{"model": "image diffusion model", "train_examples": 30875, "arch": "unet", "objective": "edm", "weight_standardization": false, "blocks_per_level": 2, "adamw_lr_other_params": 0.0017, "cautious_weight_decay": true}
Rows from block 9, named by matrix and row number. Rows with one number belong to one channel. Each number is 200 + 30 x the weight over its row's rms, rounded and kept within 0 to 999. All counts start at 0. After the name is the row's rms in percent of the matrix's.
# convs0: first 3x3 conv (model.mid.2.convs.0.weight, 256x256x3x3), inputs 176-186, a 3x3 kernel for each
# convs1: second 3x3 conv (model.mid.2.convs.1.weight, 256x256x3x3, transposed), outputs 176-186, a 3x3 kernel for each
convs0.5,038,201,199,162,213,167,188,188,213,200,217,189,216,217,191,227,196,166,204,175,184,166,219,200,167,193,202,189,212,160,229,211,152,138,195,192,259,206,227,199,202,191,179,197,204,224,192,167,215,161,253,188,147,178,228,180,156,220,109,156,211,236,214,174,223,212,197,197,224,190,174,243,144,205,127,139,155,259,174,159,186,210,194,230,207,223,214,196,187,183,193,235,151,217,162,214,218,214,193,146
convs1.5,042,176,218,216,214,193,192,262,201,186,259,181,189,262,193,211,195,209,208,219,173,158,142,167,177,221,176,163,195,172,203,205,209,193,210,214,196,180,231,196,235,194,194,209,114,229,243,178,190,194,194,179,195,232,241,192,202,241,190,136,248,240,143,179,234,228,186,214,206,181,163,202,231,247,205,203,165,265,211,218,175,224,204,200,217,197,223,217,208,195,188,191,193,276,236,165,261,223,94,260
convs0.6,109,193,173,186,239,222,230,189,184,241,182,170,218,218,235,211,203,208,175,166,211,208,184,230,218,208,203,215,202,195,218,151,222,201,202,213,220,200,173,235,225,212,195,188,177,212,164,162,236,198,223,189,188,218,134,222,154,211,242,146,228,141,188,257,170,241,197,207,186,174,217,239,155,193,201,182,175,198,189,185,199,194,185,204,167,254,198,193,163,209,162,238,182,212,210,151,166,188,171,227
convs1.6,110,165,205,220,255,149,189,204,166,227,220,179,194,185,191,223,211,241,162,169,190,238,243,148,205,205,157,223,254,170,172,169,164,235,209,255,188,200,196,180,172,210,193,188,216,254,199,191,257,208,196,145,164,261,187,199,220,183,134,252,220,223,196,164,185,230,210,225,191,188,173,162,267,225,202,201,209,162,217,193,208,205,218,184,208,220,255,177,175,205,169,172,217,194,203,220,192,242,186,177
convs0.7,076,214,209,191,218,229,168,242,209,200,142,216,185,184,215,148,208,188,191,200,214,218,189,196,213,215,254,219,205,216,171,235,196,281,247,196,146,194,172,224,189,184,241,197,204,173,158,232,181,186,247,188,191,232,197,154,184,233,217,302,207,212,191,189,208,160,229,202,201,226,187,221,233,240,168,195,183,187,187,278,153,217,171,231,226,239,188,161,206,219,190,156,237,196,198,206,183,178,207,224
convs1.7,075,161,216,192,213,199,204,197,236,154,194,236,231,208,158,215,182,178,213,256,183,189,205,187,214,216,214,214,253,164,148,134,265,191,193,171,227,185,186,267,152,214,193,197,190,201,215,162,189,203,175,178,174,210,262,211,199,198,219,162,163,173,214,230,170,164,225,206,176,213,179,215,193,219,218,104,192,267,246,205,249,153,218,162,210,257,172,250,174,182,179,203,218,197,243,190,206,170,157,187
convs0.8,116,203,190,218,185,217,220,188,204,237,209,179,167,193,213,182,208,218,172,234,229,161,196,152,280,199,178,207,220,199,188,161,181,195,205,232,198,190,204,227,215,209,191,221,184,188,192,189,196,144,219,167,257,183,241,189,228,211,188,186,203,217,230,164,190,253,173,185,193,206,228,173,222,190,241,205,143,171,175,195,210,187,202,206,201,176,212,230,202,199,190,196,186,181,204,171,200,191,233,189
convs1.8,113,198,172,192,205,166,191,176,238,186,198,240,203,231,128,256,192,236,174,200,178,172,183,290,167,198,190,216,230,213,119,179,238,244,185,188,217,215,222,203,168,228,199,212,194,190,195,190,178,259,175,238,225,184,201,236,189,199,169,187,177,191,196,202,192,246,192,178,172,220,248,189,188,229,214,160,189,264,210,186,141,198,195,191,225,145,214,160,238,238,166,208,189,194,187,219,208,167,180,207
convs0.9,031,238,178,160,254,226,246,175,258,202,229,224,222,201,138,223,217,192,197,245,239,222,213,191,210,188,233,262,226,240,204,215,229,238,212,201,233,182,209,188,199,166,214,186,188,224,215,215,190,233,239,181,210,205,214,212,214,178,209,193,223,223,200,248,213,241,180,202,305,204,167,265,251,211,281,203,186,347,246,254,228,167,179,204,209,180,201,179,198,185,203,198,200,210,196,188,231,216,219,214
convs1.9,031,227,212,192,208,233,174,220,221,196,189,234,168,176,211,255,181,177,145,221,218,210,222,207,242,151,221,167,200,217,192,232,189,169,204,221,217,239,166,194,164,200,223,198,206,186,199,171,157,198,210,245,209,177,205,233,251,222,218,179,134,207,192,198,215,181,187,223,123,217,234,130,217,175,156,205,194,157,216,213,183,159,194,207,231,184,248,174,180,207,240,233,194,192,195,203,172,182,204,267
convs0.10,144,221,180,281,193,194,146,216,181,189,186,215,156,263,191,189,179,201,168,237,196,283,206,195,173,170,227,194,210,170,167,178,230,193,214,229,196,214,180,189,215,151,212,206,209,195,191,113,218,128,194,203,205,182,234,230,151,179,171,235,202,162,205,184,147,200,182,237,203,238,200,201,193,147,204,281,201,176,188,250,137,188,231,212,197,188,206,220,235,188,182,147,232,167,259,170,268,213,154,213
convs1.10,143,215,187,186,230,196,225,125,215,181,233,200,187,193,202,158,195,212,206,192,189,192,240,178,223,148,208,168,228,201,204,181,146,233,215,235,181,222,186,221,180,217,178,179,199,226,198,184,173,179,209,209,171,237,191,217,135,213,230,146,209,244,256,189,207,191,191,154,203,188,210,167,233,212,265,168,186,243,175,174,168,266,193,229,179,165,231,190,188,170,183,172,246,191,139,242,160,225,158,276
convs0.11,126,170,235,213,220,214,206,193,140,195,186,174,196,168,199,193,135,217,195,231,160,203,217,186,187,204,187,164,186,150,240,191,259,158,203,193,178,177,198,197,194,198,210,224,210,185,209,202,203,232,140,217,185,234,201,213,195,163,186,222,237,207,231,195,207,235,194,226,182,203,180,211,239,220,203,172,234,203,221,235,268,200,174,196,176,247,164,215,197,167,224,200,195,211,201,186,138,214,237,161
convs1.11,124,233,247,197,163,203,201,232,145,197,192,192,193,211,159,227,218,227,223,229,215,212,214,206,192,195,203,205,189,213,196,208,124,205,200,231,186,206,226,185,187,207,241,179,217,190,233,153,163,222,188,210,198,160,187,227,151,170,168,228,243,168,211,206,180,193,239,226,175,209,219,188,218,170,192,168,188,190,200,227,186,165,217,213,185,200,271,136,190,183,187,192,159,144,188,219,224,217,239,171
convs0.12,138,220,138,181,225,217,165,190,206,228,213,204,205,204,175,187,271,226,213,156,233,226,169,164,217,187,239,222,148,254,144,183,176,180,191,245,188,202,209,191,200,203,196,202,215,225,223,215,203,182,276,139,217,162,196,210,236,177,139,239,172,220,191,222,182,229,153,165,223,174,257,156,273,230,245,202,182,227,154,139,194,184,182,210,214,221,157,195,194,256,205,250,234,167,145,247,203,192,190,206
convs1.12,140,199,187,184,227,160,193,181,232,212,158,202,142,194,241,164,249,191,201,205,216,189,181,213,231,208,172,188,171,193,185,191,233,203,239,201,221,132,206,162,182,219,158,182,216,183,210,217,170,193,182,218,161,227,180,207,195,173,176,172,206,212,202,235,180,207,184,221,189,221,252,170,191,168,244,174,225,214,194,175,222,130,185,182,192,174,222,218,175,249,166,182,218,203,206,129,231,295,196,181
convs0.13,121,234,195,178,227,246,145,234,133,266,193,189,189,238,230,182,210,159,227,171,234,129,183,226,187,237,210,181,197,220,218,185,154,235,207,165,183,197,199,197,201,207,182,207,210,203,145,193,195,160,236,194,202,186,154,229,226,204,219,133,187,220,233,177,207,171,188,195,245,176,171,184,188,217,175,123,149,258,258,180,162,172,188,190,219,143,271,179,211,200,196,228,183,208,259,227,200,210,152,152
convs1.13,118,216,225,266,192,169,157,230,230,200,189,209,209,215,184,182,177,228,183,184,223,248,203,147,229,224,142,219,202,174,247,183,212,214,224,215,153,188,181,230,238,192,209,176,209,228,226,230,250,226,111,177,213,225,223,229,169,173,167,227,209,209,239,153,184,256,173,178,176,210,209,193,199,207,234,160,201,135,242,238,207,279,176,263,170,202,170,230,197,243,201,242,236,198,165,172,189,184,264,165
convs0.14,055,242,141,212,151,226,166,235,147,198,222,245,185,242,194,169,206,228,238,235,126,223,202,240,133,197,176,172,201,205,235,205,143,201,204,267,183,202,224,197,215,228,216,199,204,222,192,176,168,201,191,212,184,182,179,162,158,226,171,174,181,206,207,182,153,196,223,254,157,189,186,165,185,190,199,161,172,139,155,169,88,188,185,224,190,201,202,216,213,204,193,202,198,210,229,214,210,193,176,224
convs1.14,053,174,191,213,198,241,186,218,177,223,205,221,193,235,222,187,185,247,200,169,219,234,215,168,210,194,202,203,236,256,179,244,189,107,209,231,172,181,251,175,166,232,222,154,217,206,260,161,212,235,164,258,186,216,234,234,180,188,205,182,167,249,153,239,213,225,189,193,225,225,194,173,192,207,102,248,214,200,179,201,194,220,181,184,241,219,249,186,149,210,198,198,185,204,182,201,280,237,193,192
convs0.15,112,210,192,204,271,153,196,197,245,202,203,171,194,162,156,174,226,205,267,202,231,158,190,230,198,171,226,194,216,147,175,190,251,178,207,201,194,218,171,219,234,188,201,194,217,156,161,274,211,220,138,206,164,234,227,206,220,188,193,196,184,185,175,272,157,266,218,219,146,171,197,206,212,212,187,201,238,186,230,180,154,186,194,195,214,177,218,182,210,178,232,209,188,206,158,227,170,214,239,196
convs1.15,116,160,177,194,237,245,185,207,169,231,173,174,192,162,219,257,245,218,207,153,189,228,253,198,203,206,214,214,123,228,199,203,192,238,229,185,114,225,206,215,210,184,151,214,225,201,192,186,221,189,250,180,218,173,208,214,238,171,189,174,248,202,208,149,158,163,178,239,245,176,220,177,239,215,218,181,210,207,202,184,199,190,208,154,186,211,186,198,178,186,268,179,175,213,247,182,151,191,153,239
convs0.16,033,219,216,180,240,227,262,192,215,238,181,184,227,183,197,188,196,219,186,225,216,229,221,150,177,221,212,181,205,261,202,218,276,213,228,235,161,200,204,182,207,172,206,181,195,191,198,242,203,255,214,205,207,201,207,213,216,229,233,231,242,216,212,177,183,240,212,244,206,233,176,222,202,241,255,243,217,242,260,219,319,171,188,179,209,204,193,188,157,201,194,201,227,204,218,178,180,179,195,224
convs1.16,029,147,211,238,211,85,203,199,187,199,201,164,105,205,173,203,178,178,185,136,207,238,173,252,222,176,243,195,207,168,142,214,209,212,239,207,228,204,223,186,200,191,164,268,143,161,194,169,201,241,204,218,197,233,246,256,245,235,196,191,190,169,190,177,221,191,167,197,227,169,203,191,207,144,194,169,213,164,175,192,251,203,208,209,213,196,231,229,205,174,205,201,216,181,153,221,242,182,169,202
convs0.17,076,210,182,241,170,208,159,226,177,168,156,189,254,173,196,183,244,167,234,212,203,230,217,243,159,229,141,191,194,200,158,169,217,123,208,229,172,223,204,224,205,219,220,226,204,198,195,222,228,234,207,191,180,204,198,198,166,217,155,138,196,176,173,192,241,224,169,182,217,158,196,206,189,198,161,175,183,144,160,173,141,214,215,209,202,201,226,177,174,185,198,186,249,197,223,172,196,214,214,191
convs1.17,081,200,174,208,180,229,174,213,162,266,189,177,203,179,165,207,230,180,162,192,184,160,173,194,189,241,177,225,199,164,209,167,212,187,186,201,199,172,181,233,217,164,248,208,217,180,228,233,117,182,153,235,182,220,239,191,206,198,203,165,126,199,208,219,212,226,187,218,227,191,201,145,188,196,197,202,88,237,173,202,213,275,212,173,208,186,229,172,218,222,202,183,214,176,195,138,206,164,206,228
convs0.18,090,229,184,206,169,236,188,248,219,202,183,209,140,196,253,177,181,212,224,152,179,199,212,257,173,235,112,214,191,214,172,187,211,219,207,186,243,211,189,184,206,194,150,214,169,215,222,136,246,161,232,186,185,205,143,222,134,200,281,214,192,180,225,230,253,213,212,207,190,213,202,191,135,173,142,252,238,170,174,183,173,186,201,165,212,233,195,208,214,179,214,197,158,276,165,188,244,212,223,178
convs1.18,090,216,225,174,221,161,191,201,188,226,180,174,246,219,177,207,216,250,197,210,233,193,196,87,226,204,219,204,198,178,195,210,196,223,185,201,220,168,243,207,248,181,198,222,220,186,243,171,212,255,176,190,139,295,184,254,189,201,190,200,131,222,228,198,246,190,138,271,162,240,192,192,152,165,191,207,234,210,182,169,281,201,200,241,213,194,178,145,195,228,209,221,169,204,123,223,217,195,242,187
convs0.19,137,206,192,209,213,178,171,160,217,217,195,203,209,198,235,153,229,186,193,192,181,203,192,212,187,154,254,176,219,184,200,172,225,194,187,188,168,212,169,198,189,160,215,199,196,206,154,231,188,176,232,193,243,180,217,203,183,176,162,256,170,219,215,157,175,175,217,228,229,200,192,195,234,167,170,226,238,179,214,229,185,210,222,209,209,196,143,194,177,239,213,239,201,226,177,205,164,209,220,184
convs1.19,138,137,188,154,279,252,210,175,193,191,177,225,146,237,200,193,216,184,216,222,183,175,216,176,244,179,177,206,221,190,182,198,159,189,216,232,198,192,196,230,204,220,184,218,173,209,201,238,182,131,195,232,170,187,214,212,232,208,200,138,210,203,194,188,184,203,203,200,154,176,215,221,177,138,221,186,260,225,149,141,168,222,141,234,229,187,254,178,147,206,191,166,200,150,199,214,169,213,179,173
convs0.20,105,199,153,214,221,202,221,216,165,271,205,205,238,216,218,180,179,183,236,191,223,185,196,180,208,245,192,210,158,214,185,253,235,214,169,197,149,172,200,201,224,201,205,169,229,219,192,269,167,191,215,173,222,177,201,205,257,202,236,230,159,241,160,191,206,213,194,180,221,225,206,230,189,185,214,156,224,211,246,187,195,191,180,215,207,255,195,174,206,208,201,194,229,180,209,187,190,200,240,179
convs1.20,104,178,183,229,215,223,148,218,201,254,192,209,201,235,215,226,193,171,164,220,171,231,198,266,251,183,208,156,265,156,229,199,156,191,202,248,190,201,153,243,157,182,236,208,188,215,179,217,218,205,195,198,172,163,217,221,215,185,197,197,182,181,161,181,192,189,247,212,159,194,236,194,228,210,174,208,168,180,199,243,203,179,180,189,190,184,242,172,203,174,215,243,125,174,205,244,242,169,154,211
convs0.21,087,262,189,148,185,184,134,186,221,161,219,153,226,208,206,183,213,196,182,208,161,191,144,211,157,201,152,192,262,182,225,121,211,195,254,189,180,215,221,211,212,168,237,205,274,219,213,157,237,189,216,234,189,225,204,158,245,217,192,256,211,164,200,171,205,174,187,164,230,195,193,196,180,153,218,223,104,174,165,208,184,186,191,229,199,196,213,210,204,190,184,217,202,214,192,210,192,194,203,211
convs1.21,085,202,224,204,159,237,188,255,217,221,229,202,187,229,174,180,181,244,225,192,220,195,173,198,188,209,211,229,209,176,184,214,159,169,201,194,188,204,225,201,220,120,234,199,170,147,230,216,178,230,196,232,237,183,215,237,215,181,195,185,195,199,153,279,206,231,191,204,227,195,148,210,191,163,155,220,212,220,166,196,179,225,145,184,208,167,229,175,231,218,191,222,211,175,150,187,249,180,211,240
convs0.22,116,233,167,227,194,144,212,255,218,123,170,205,179,229,185,202,216,220,177,221,181,201,159,255,182,183,171,166,205,157,220,230,139,193,198,292,208,199,204,203,233,191,182,201,202,238,193,147,197,205,169,196,184,228,182,189,199,183,187,190,168,222,142,249,201,253,176,177,192,155,241,164,238,248,229,305,216,181,170,204,161,232,194,169,207,186,197,230,232,167,213,194,202,194,233,207,177,135,207,220
convs1.22,118,276,197,171,165,235,190,180,186,200,219,196,163,187,237,193,224,216,183,196,220,235,215,203,195,236,167,205,127,148,140,189,261,189,261,260,175,172,180,186,230,217,197,246,190,175,180,242,162,198,202,162,193,231,237,172,231,253,142,194,185,197,187,223,186,249,169,243,241,208,189,174,215,188,170,223,197,227,127,157,211,187,214,211,194,183,196,217,239,259,183,195,191,265,188,187,178,214,197,221
convs0.23,074,192,118,188,191,190,224,173,224,191,234,199,206,211,131,216,216,215,241,199,246,160,227,154,217,239,190,218,198,165,194,220,142,186,173,164,179,198,213,192,211,178,208,200,189,216,200,195,182,172,189,188,226,173,184,221,217,184,178,156,170,154,213,150,215,170,176,173,193,233,191,241,136,184,195,190,174,179,171,179,111,154,202,175,227,171,188,187,193,214,177,171,269,188,197,169,196,163,203,151
convs1.23,082,175,216,201,196,228,206,211,177,237,157,182,181,221,144,215,259,140,239,237,194,191,197,173,168,216,205,171,186,227,200,191,148,227,144,136,201,234,207,176,219,112,243,202,197,184,190,220,193,232,212,195,183,183,211,155,180,211,164,262,187,186,205,199,231,210,213,209,245,244,170,154,219,223,276,161,204,202,195,187,172,185,142,188,220,177,205,208,246,270,164,234,147,214,209,228,222,168,192,165
convs0.24,123,238,215,148,193,179,197,164,230,266,221,258,175,240,168,218,198,177,219,200,210,198,247,176,212,186,221,189,226,184,191,156,185,170,206,256,177,195,234,189,211,206,220,224,174,254,206,209,187,306,185,194,204,191,168,213,179,215,183,141,189,180,205,204,125,257,238,200,156,188,165,238,151,221,145,205,225,189,267,161,237,138,183,189,227,154,227,167,202,194,175,164,226,204,175,215,212,190,203,164
convs1.24,121,198,150,232,222,180,205,203,266,172,194,216,172,168,267,187,229,198,213,158,171,232,228,232,176,155,202,225,184,205,185,195,189,185,215,185,225,201,182,214,207,170,187,193,220,223,209,215,208,176,258,192,189,150,201,219,280,201,180,194,190,188,213,191,205,242,171,233,142,216,206,195,194,183,220,198,199,243,143,181,160,240,155,235,167,193,248,247,168,188,220,271,191,208,213,149,244,190,157,231
convs0.25,087,185,228,108,233,120,234,233,205,232,241,208,200,198,113,273,232,237,190,213,189,165,211,147,209,198,209,202,199,240,136,164,177,214,196,209,214,214,182,230,204,212,220,219,147,193,170,197,192,222,186,147,139,181,196,144,188,144,261,167,234,207,211,191,141,271,172,250,156,185,199,169,266,166,203,173,169,215,198,276,194,199,203,159,205,235,242,188,232,201,139,209,146,202,225,203,210,141,213,184
convs1.25,091,213,158,196,209,235,140,247,191,223,231,226,138,141,236,228,202,199,170,205,164,222,197,261,171,263,142,255,226,180,211,175,192,267,209,182,176,246,231,133,154,163,222,178,265,164,185,192,231,179,206,166,217,193,230,194,238,197,190,198,167,234,215,199,165,201,189,245,213,157,151,190,257,186,224,147,196,171,250,255,162,192,226,179,188,219,187,184,207,227,183,249,224,229,238,185,189,180,210,195
convs0.26,033,186,214,193,171,303,214,223,235,226,188,189,211,213,202,167,176,191,233,223,236,243,199,235,212,192,211,191,227,228,238,167,234,222,211,216,230,177,175,209,174,190,185,182,187,220,204,225,227,227,229,212,209,256,205,195,219,201,218,267,180,215,212,212,214,222,214,208,290,251,193,203,214,229,278,230,260,305,281,262,225,238,180,171,203,197,180,152,187,206,174,166,227,209,232,223,190,219,210,188
convs1.26,034,178,168,156,174,169,208,250,178,264,203,195,227,257,191,180,197,169,249,181,242,202,237,184,203,210,169,240,190,197,211,233,197,197,199,181,220,152,178,202,200,186,224,163,203,209,188,256,192,225,134,221,144,181,225,220,194,205,229,219,175,214,159,228,130,270,127,238,166,210,187,160,256,189,198,203,181,204,211,166,174,146,253,201,147,197,215,204,252,232,166,216,255,173,161,257,206,214,199,242
convs0.27,151,216,172,196,213,198,159,175,186,194,159,140,248,158,226,225,240,186,269,227,242,202,174,181,155,149,205,185,216,183,233,204,181,248,202,222,163,211,235,187,214,200,191,198,206,219,138,208,196,220,231,195,185,195,219,243,181,152,188,224,124,174,177,217,189,191,209,238,141,212,256,115,178,178,170,157,227,232,134,158,136,223,202,228,213,183,194,196,209,193,224,238,145,221,189,208,205,221,210,213
convs1.27,133,183,180,236,238,218,231,193,201,172,205,149,200,169,235,197,214,194,197,186,221,221,253,176,175,211,189,194,204,191,172,222,190,194,242,251,203,180,260,174,192,161,202,197,168,223,209,164,169,202,167,182,218,253,226,215,195,168,188,192,223,200,165,189,223,162,237,229,260,146,155,214,231,224,148,161,174,194,211,256,246,172,155,236,164,196,224,215,185,189,193,210,241,194,175,207,230,194,178,182
convs0.28,134,215,223,233,193,122,224,243,231,167,209,198,209,176,196,214,181,199,208,222,174,202,186,169,223,243,216,214,194,202,163,154,211,237,191,187,197,226,206,191,205,187,180,190,229,201,185,177,207,144,179,188,182,187,165,235,226,197,166,132,277,208,239,154,219,202,208,248,179,207,250,151,231,190,192,265,197,176,140,155,278,196,166,225,198,180,244,214,209,217,188,187,225,205,178,192,196,195,220,241
convs1.28,140,227,193,210,166,212,189,178,176,215,211,198,208,149,168,226,242,182,211,193,187,157,188,247,184,199,252,169,147,193,224,215,247,223,223,204,170,186,189,227,266,196,162,216,171,196,187,180,191,208,243,161,211,214,238,233,184,206,169,237,178,233,157,173,127,197,173,236,260,154,169,190,189,247,195,171,267,199,215,159,180,212,187,200,167,164,194,222,203,230,171,182,179,174,241,159,206,217,183,228
convs0.29,099,176,196,216,203,215,195,162,176,219,149,249,177,202,139,244,283,154,184,163,194,158,226,215,211,210,257,177,180,224,161,195,226,226,228,163,192,186,175,176,222,179,207,207,213,207,172,214,226,221,217,184,190,204,212,248,214,203,153,227,211,223,143,180,173,228,213,246,171,210,219,151,195,192,145,209,213,222,148,199,183,204,177,227,169,194,131,251,196,215,210,212,200,225,208,181,180,213,246,217
convs1.29,099,217,230,218,174,199,189,184,210,188,184,241,224,209,215,167,219,202,179,210,234,153,161,209,179,211,178,276,200,220,223,198,207,186,187,233,215,187,211,258,177,237,161,250,225,192,207,186,183,206,190,204,214,182,196,199,193,247,191,170,155,172,143,244,229,196,159,187,231,198,203,224,204,235,184,203,201,224,211,207,225,146,216,191,206,186,243,154,215,132,249,172,151,183,195,232,160,241,234,219
convs0.30,038,207,171,168,122,182,178,231,210,188,220,211,246,180,201,209,146,178,215,185,159,228,211,207,141,232,141,207,199,193,226,202,199,151,199,174,240,210,221,219,196,221,209,231,191,199,176,204,172,255,217,222,219,187,198,183,205,182,191,228,232,180,197,201,234,193,227,221,162,176,167,176,196,193,202,119,250,154,201,169,153,220,195,220,188,266,182,225,197,224,190,191,187,207,193,242,197,234,187,179
convs1.30,043,211,204,230,211,224,87,227,234,179,185,176,211,186,214,195,204,213,204,187,160,255,171,218,165,209,148,238,217,190,226,164,229,179,213,216,121,158,190,202,179,204,237,191,166,201,198,172,181,245,167,246,212,198,171,204,168,177,173,287,213,207,192,187,191,229,198,200,226,180,260,113,227,278,183,183,233,187,223,156,243,176,253,175,164,158,238,236,225,236,177,170,183,240,258,168,284,174,137,235
convs0.31,126,250,243,161,174,215,264,209,182,171,184,209,245,209,179,236,188,199,207,247,196,200,156,213,302,191,187,185,244,197,248,186,209,213,171,210,191,174,222,172,185,208,229,231,184,189,187,145,219,186,283,153,195,229,235,207,148,248,240,162,224,164,219,168,208,186,134,201,184,263,132,275,169,224,237,205,148,171,172,287,246,195,198,208,151,205,185,238,177,187,165,168,191,249,277,172,196,213,190,197
convs1.31,130,255,200,226,153,192,197,257,198,159,204,168,233,185,220,195,156,198,219,221,201,199,162,201,158,225,169,192,192,206,194,224,183,248,124,202,193,179,215,211,187,194,226,190,218,177,162,232,163,286,93,188,183,187,235,199,195,250,153,206,171,157,218,221,231,151,221,176,192,178,266,205,187,232,158,210,231,255,209,182,221,179,245,176,273,154,232,158,284,148,226,216,182,211,200,202,161,161,223,240
convs0.32,139,197,217,256,192,264,185,229,128,211,180,166,212,198,172,238,251,188,242,200,242,176,202,259,178,161,222,217,192,181,222,216,232,152,174,225,188,229,219,192,191,194,196,203,208,185,164,243,187,189,175,219,154,291,136,158,198,189,231,189,198,165,262,227,193,170,203,151,252,174,178,93,221,167,202,160,197,167,239,188,245,193,187,171,183,232,186,231,189,252,132,215,236,198,218,223,191,180,220,152
convs1.32,137,176,198,185,164,216,202,210,175,215,146,226,227,157,229,191,148,244,208,199,188,251,170,147,229,209,189,186,155,198,243,208,193,236,176,193,190,188,235,224,232,202,191,189,190,177,167,179,245,206,230,158,190,227,207,210,191,189,182,222,174,192,200,224,164,240,192,239,172,184,183,194,215,201,186,268,111,228,159,228,236,200,215,195,153,182,210,177,199,207,220,236,186,225,256,165,178,182,168,210
convs0.33,147,205,180,250,167,286,121,203,225,165,168,177,169,219,208,211,213,225,192,158,167,216,238,196,169,229,155,155,243,124,266,237,163,198,167,192,248,217,177,229,201,189,198,173,208,182,210,219,198,188,153,204,176,236,209,145,218,232,190,149,233,238,196,277,242,165,202,209,173,207,190,183,192,188,245,175,227,191,218,167,146,171,208,196,194,190,164,260,181,218,221,190,199,230,196,189,196,197,228,192
convs1.33,143,160,219,212,226,113,214,167,252,145,158,202,226,194,212,122,202,213,205,232,186,157,193,177,201,197,190,205,172,179,242,234,259,159,124,248,172,200,214,212,188,239,170,189,232,154,209,151,173,223,213,178,174,262,184,203,210,205,186,259,174,189,159,240,190,191,185,233,178,196,235,224,145,230,177,242,194,172,211,180,208,155,197,209,140,132,236,226,210,153,209,237,170,200,198,212,219,197,202,205
convs0.34,102,232,220,237,186,218,162,178,175,206,208,153,203,197,246,230,175,214,211,216,214,234,200,150,179,212,167,200,221,175,244,233,227,224,257,134,211,222,176,227,201,248,193,210,179,177,201,261,196,268,190,209,138,163,212,209,210,188,158,173,263,192,256,212,202,179,170,220,168,209,222,191,224,200,180,211,175,257,191,184,229,177,181,196,201,174,215,183,151,179,208,182,170,212,224,206,228,196,184,193
convs1.34,106,170,254,210,270,160,194,187,179,198,165,157,215,187,137,240,214,216,193,213,195,205,241,217,167,148,185,233,230,220,201,198,178,198,192,181,192,220,201,177,191,229,225,189,186,187,180,243,213,217,169,194,248,140,171,157,163,234,170,206,219,232,200,207,179,219,225,152,277,204,229,164,217,188,176,219,246,193,173,204,200,196,170,210,186,238,228,229,253,151,205,153,176,232,231,201,167,232,182,189
convs0.35,150,168,205,152,147,273,193,180,234,199,224,190,235,231,225,155,207,193,204,182,227,259,178,196,200,144,210,225,213,223,196,157,236,211,181,157,146,230,199,205,210,219,165,190,228,218,209,248,214,217,192,174,181,169,199,206,178,169,217,167,174,188,251,195,167,196,228,126,184,206,199,217,170,231,137,196,204,176,208,197,182,198,190,164,212,223,213,196,230,221,228,181,181,220,256,191,165,163,217,219
convs1.35,154,180,169,204,184,186,252,202,208,171,213,226,197,229,189,228,142,199,192,186,166,249,240,228,194,162,179,197,232,196,228,231,179,185,188,222,234,226,183,229,199,199,175,228,175,196,220,224,228,178,223,181,162,170,220,218,133,164,195,255,235,204,226,172,245,188,188,219,208,223,146,205,212,180,209,198,186,272,136,179,237,192,196,211,163,221,168,182,162,252,206,177,194,218,242,226,133,195,222,204
convs0.36,104,213,185,241,260,184,135,219,158,196,186,229,278,193,164,193,230,164,296,186,257,192,238,210,212,195,203,164,198,204,190,205,211,217,184,218,159,190,195,239,186,219,166,215,183,227,159,172,208,224,194,215,223,205,191,192,209,217,207,204,183,200,225,187,244,121,220,158,237,201,176,164,267,181,205,209,188,209,113,184,252,229,236,187,195,231,215,181,210,185,180,241,222,196,236,220,158,166,196,196
convs1.36,108,218,188,179,231,159,198,228,191,209,148,194,169,211,241,214,151,209,213,222,256,145,186,187,146,228,140,196,234,148,188,205,203,214,180,204,195,193,213,187,233,188,218,169,228,175,201,206,196,201,200,196,196,182,216,181,219,212,209,194,231,235,163,178,156,247,176,190,168,231,169,244,169,148,185,169,244,212,206,204,204,185,214,195,230,216,190,173,226,188,217,243,210,207,234,197,188,204,186,142
convs0.37,136,211,199,170,160,243,261,224,171,250,225,164,170,230,149,246,148,218,241,195,207,177,191,172,155,205,160,270,163,208,193,196,228,191,145,191,217,185,214,230,190,218,201,216,184,177,222,180,237,195,180,217,224,168,174,198,168,162,200,193,224,222,209,154,174,219,231,175,216,189,223,195,255,198,215,204,181,196,213,217,162,130,209,201,173,248,179,231,203,166,221,206,220,204,235,184,211,212,208,198
convs1.37,131,188,269,183,194,196,224,216,221,205,198,218,223,157,252,157,191,164,182,222,175,238,180,165,221,186,219,200,199,219,221,186,228,181,221,214,201,193,230,196,214,202,233,187,154,215,205,198,205,190,221,131,212,237,202,222,188,233,187,195,155,224,215,194,164,190,159,199,233,236,235,208,197,214,236,172,196,250,193,178,191,220,150,196,226,244,211,177,199,135,208,157,212,197,162,213,202,213,187,215
convs0.38,145,243,138,205,222,156,212,183,227,151,249,140,240,193,166,246,245,164,229,191,201,188,203,216,177,200,203,165,188,164,202,215,173,242,179,180,158,223,186,189,190,205,216,196,196,216,226,222,216,187,202,209,280,201,176,192,138,201,203,158,189,161,202,232,194,225,220,167,243,186,231,141,224,190,137,192,234,286,172,162,205,186,203,164,185,204,212,198,182,179,259,238,207,203,157,179,222,227,215,191
convs1.38,159,227,188,188,139,223,243,190,186,211,197,206,138,210,202,189,180,222,212,183,179,232,223,207,194,189,199,216,225,238,230,206,211,188,177,195,215,176,194,158,181,195,231,221,204,208,241,195,155,202,202,220,229,178,193,232,203,208,155,266,149,194,223,208,187,215,214,211,195,220,225,151,187,242,154,239,170,190,202,222,189,204,198,159,217,204,214,190,181,226,241,201,187,177,184,196,204,199,195,213
convs0.39,034,130,170,200,257,194,167,191,182,209,192,209,237,192,224,184,160,212,151,237,172,161,174,218,156,215,202,198,168,207,179,216,196,246,207,180,225,195,185,188,220,177,244,213,233,255,209,247,218,286,249,220,215,252,186,178,220,212,170,275,208,203,175,188,204,226,199,192,189,210,214,206,173,203,168,201,215,226,243,284,173,279,188,210,205,181,137,206,166,206,199,189,204,203,189,184,125,192,206,184
convs1.39,035,181,224,213,231,191,175,265,192,232,275,223,216,218,177,275,154,202,182,237,211,200,274,190,209,221,241,181,245,214,151,195,168,173,170,183,228,196,163,174,204,214,241,218,152,208,209,167,175,213,144,223,201,148,240,202,229,218,166,156,212,203,186,201,208,182,258,163,236,186,228,195,193,178,220,122,254,188,211,234,210,174,229,193,230,171,299,215,200,181,140,226,185,159,229,241,198,190,198,149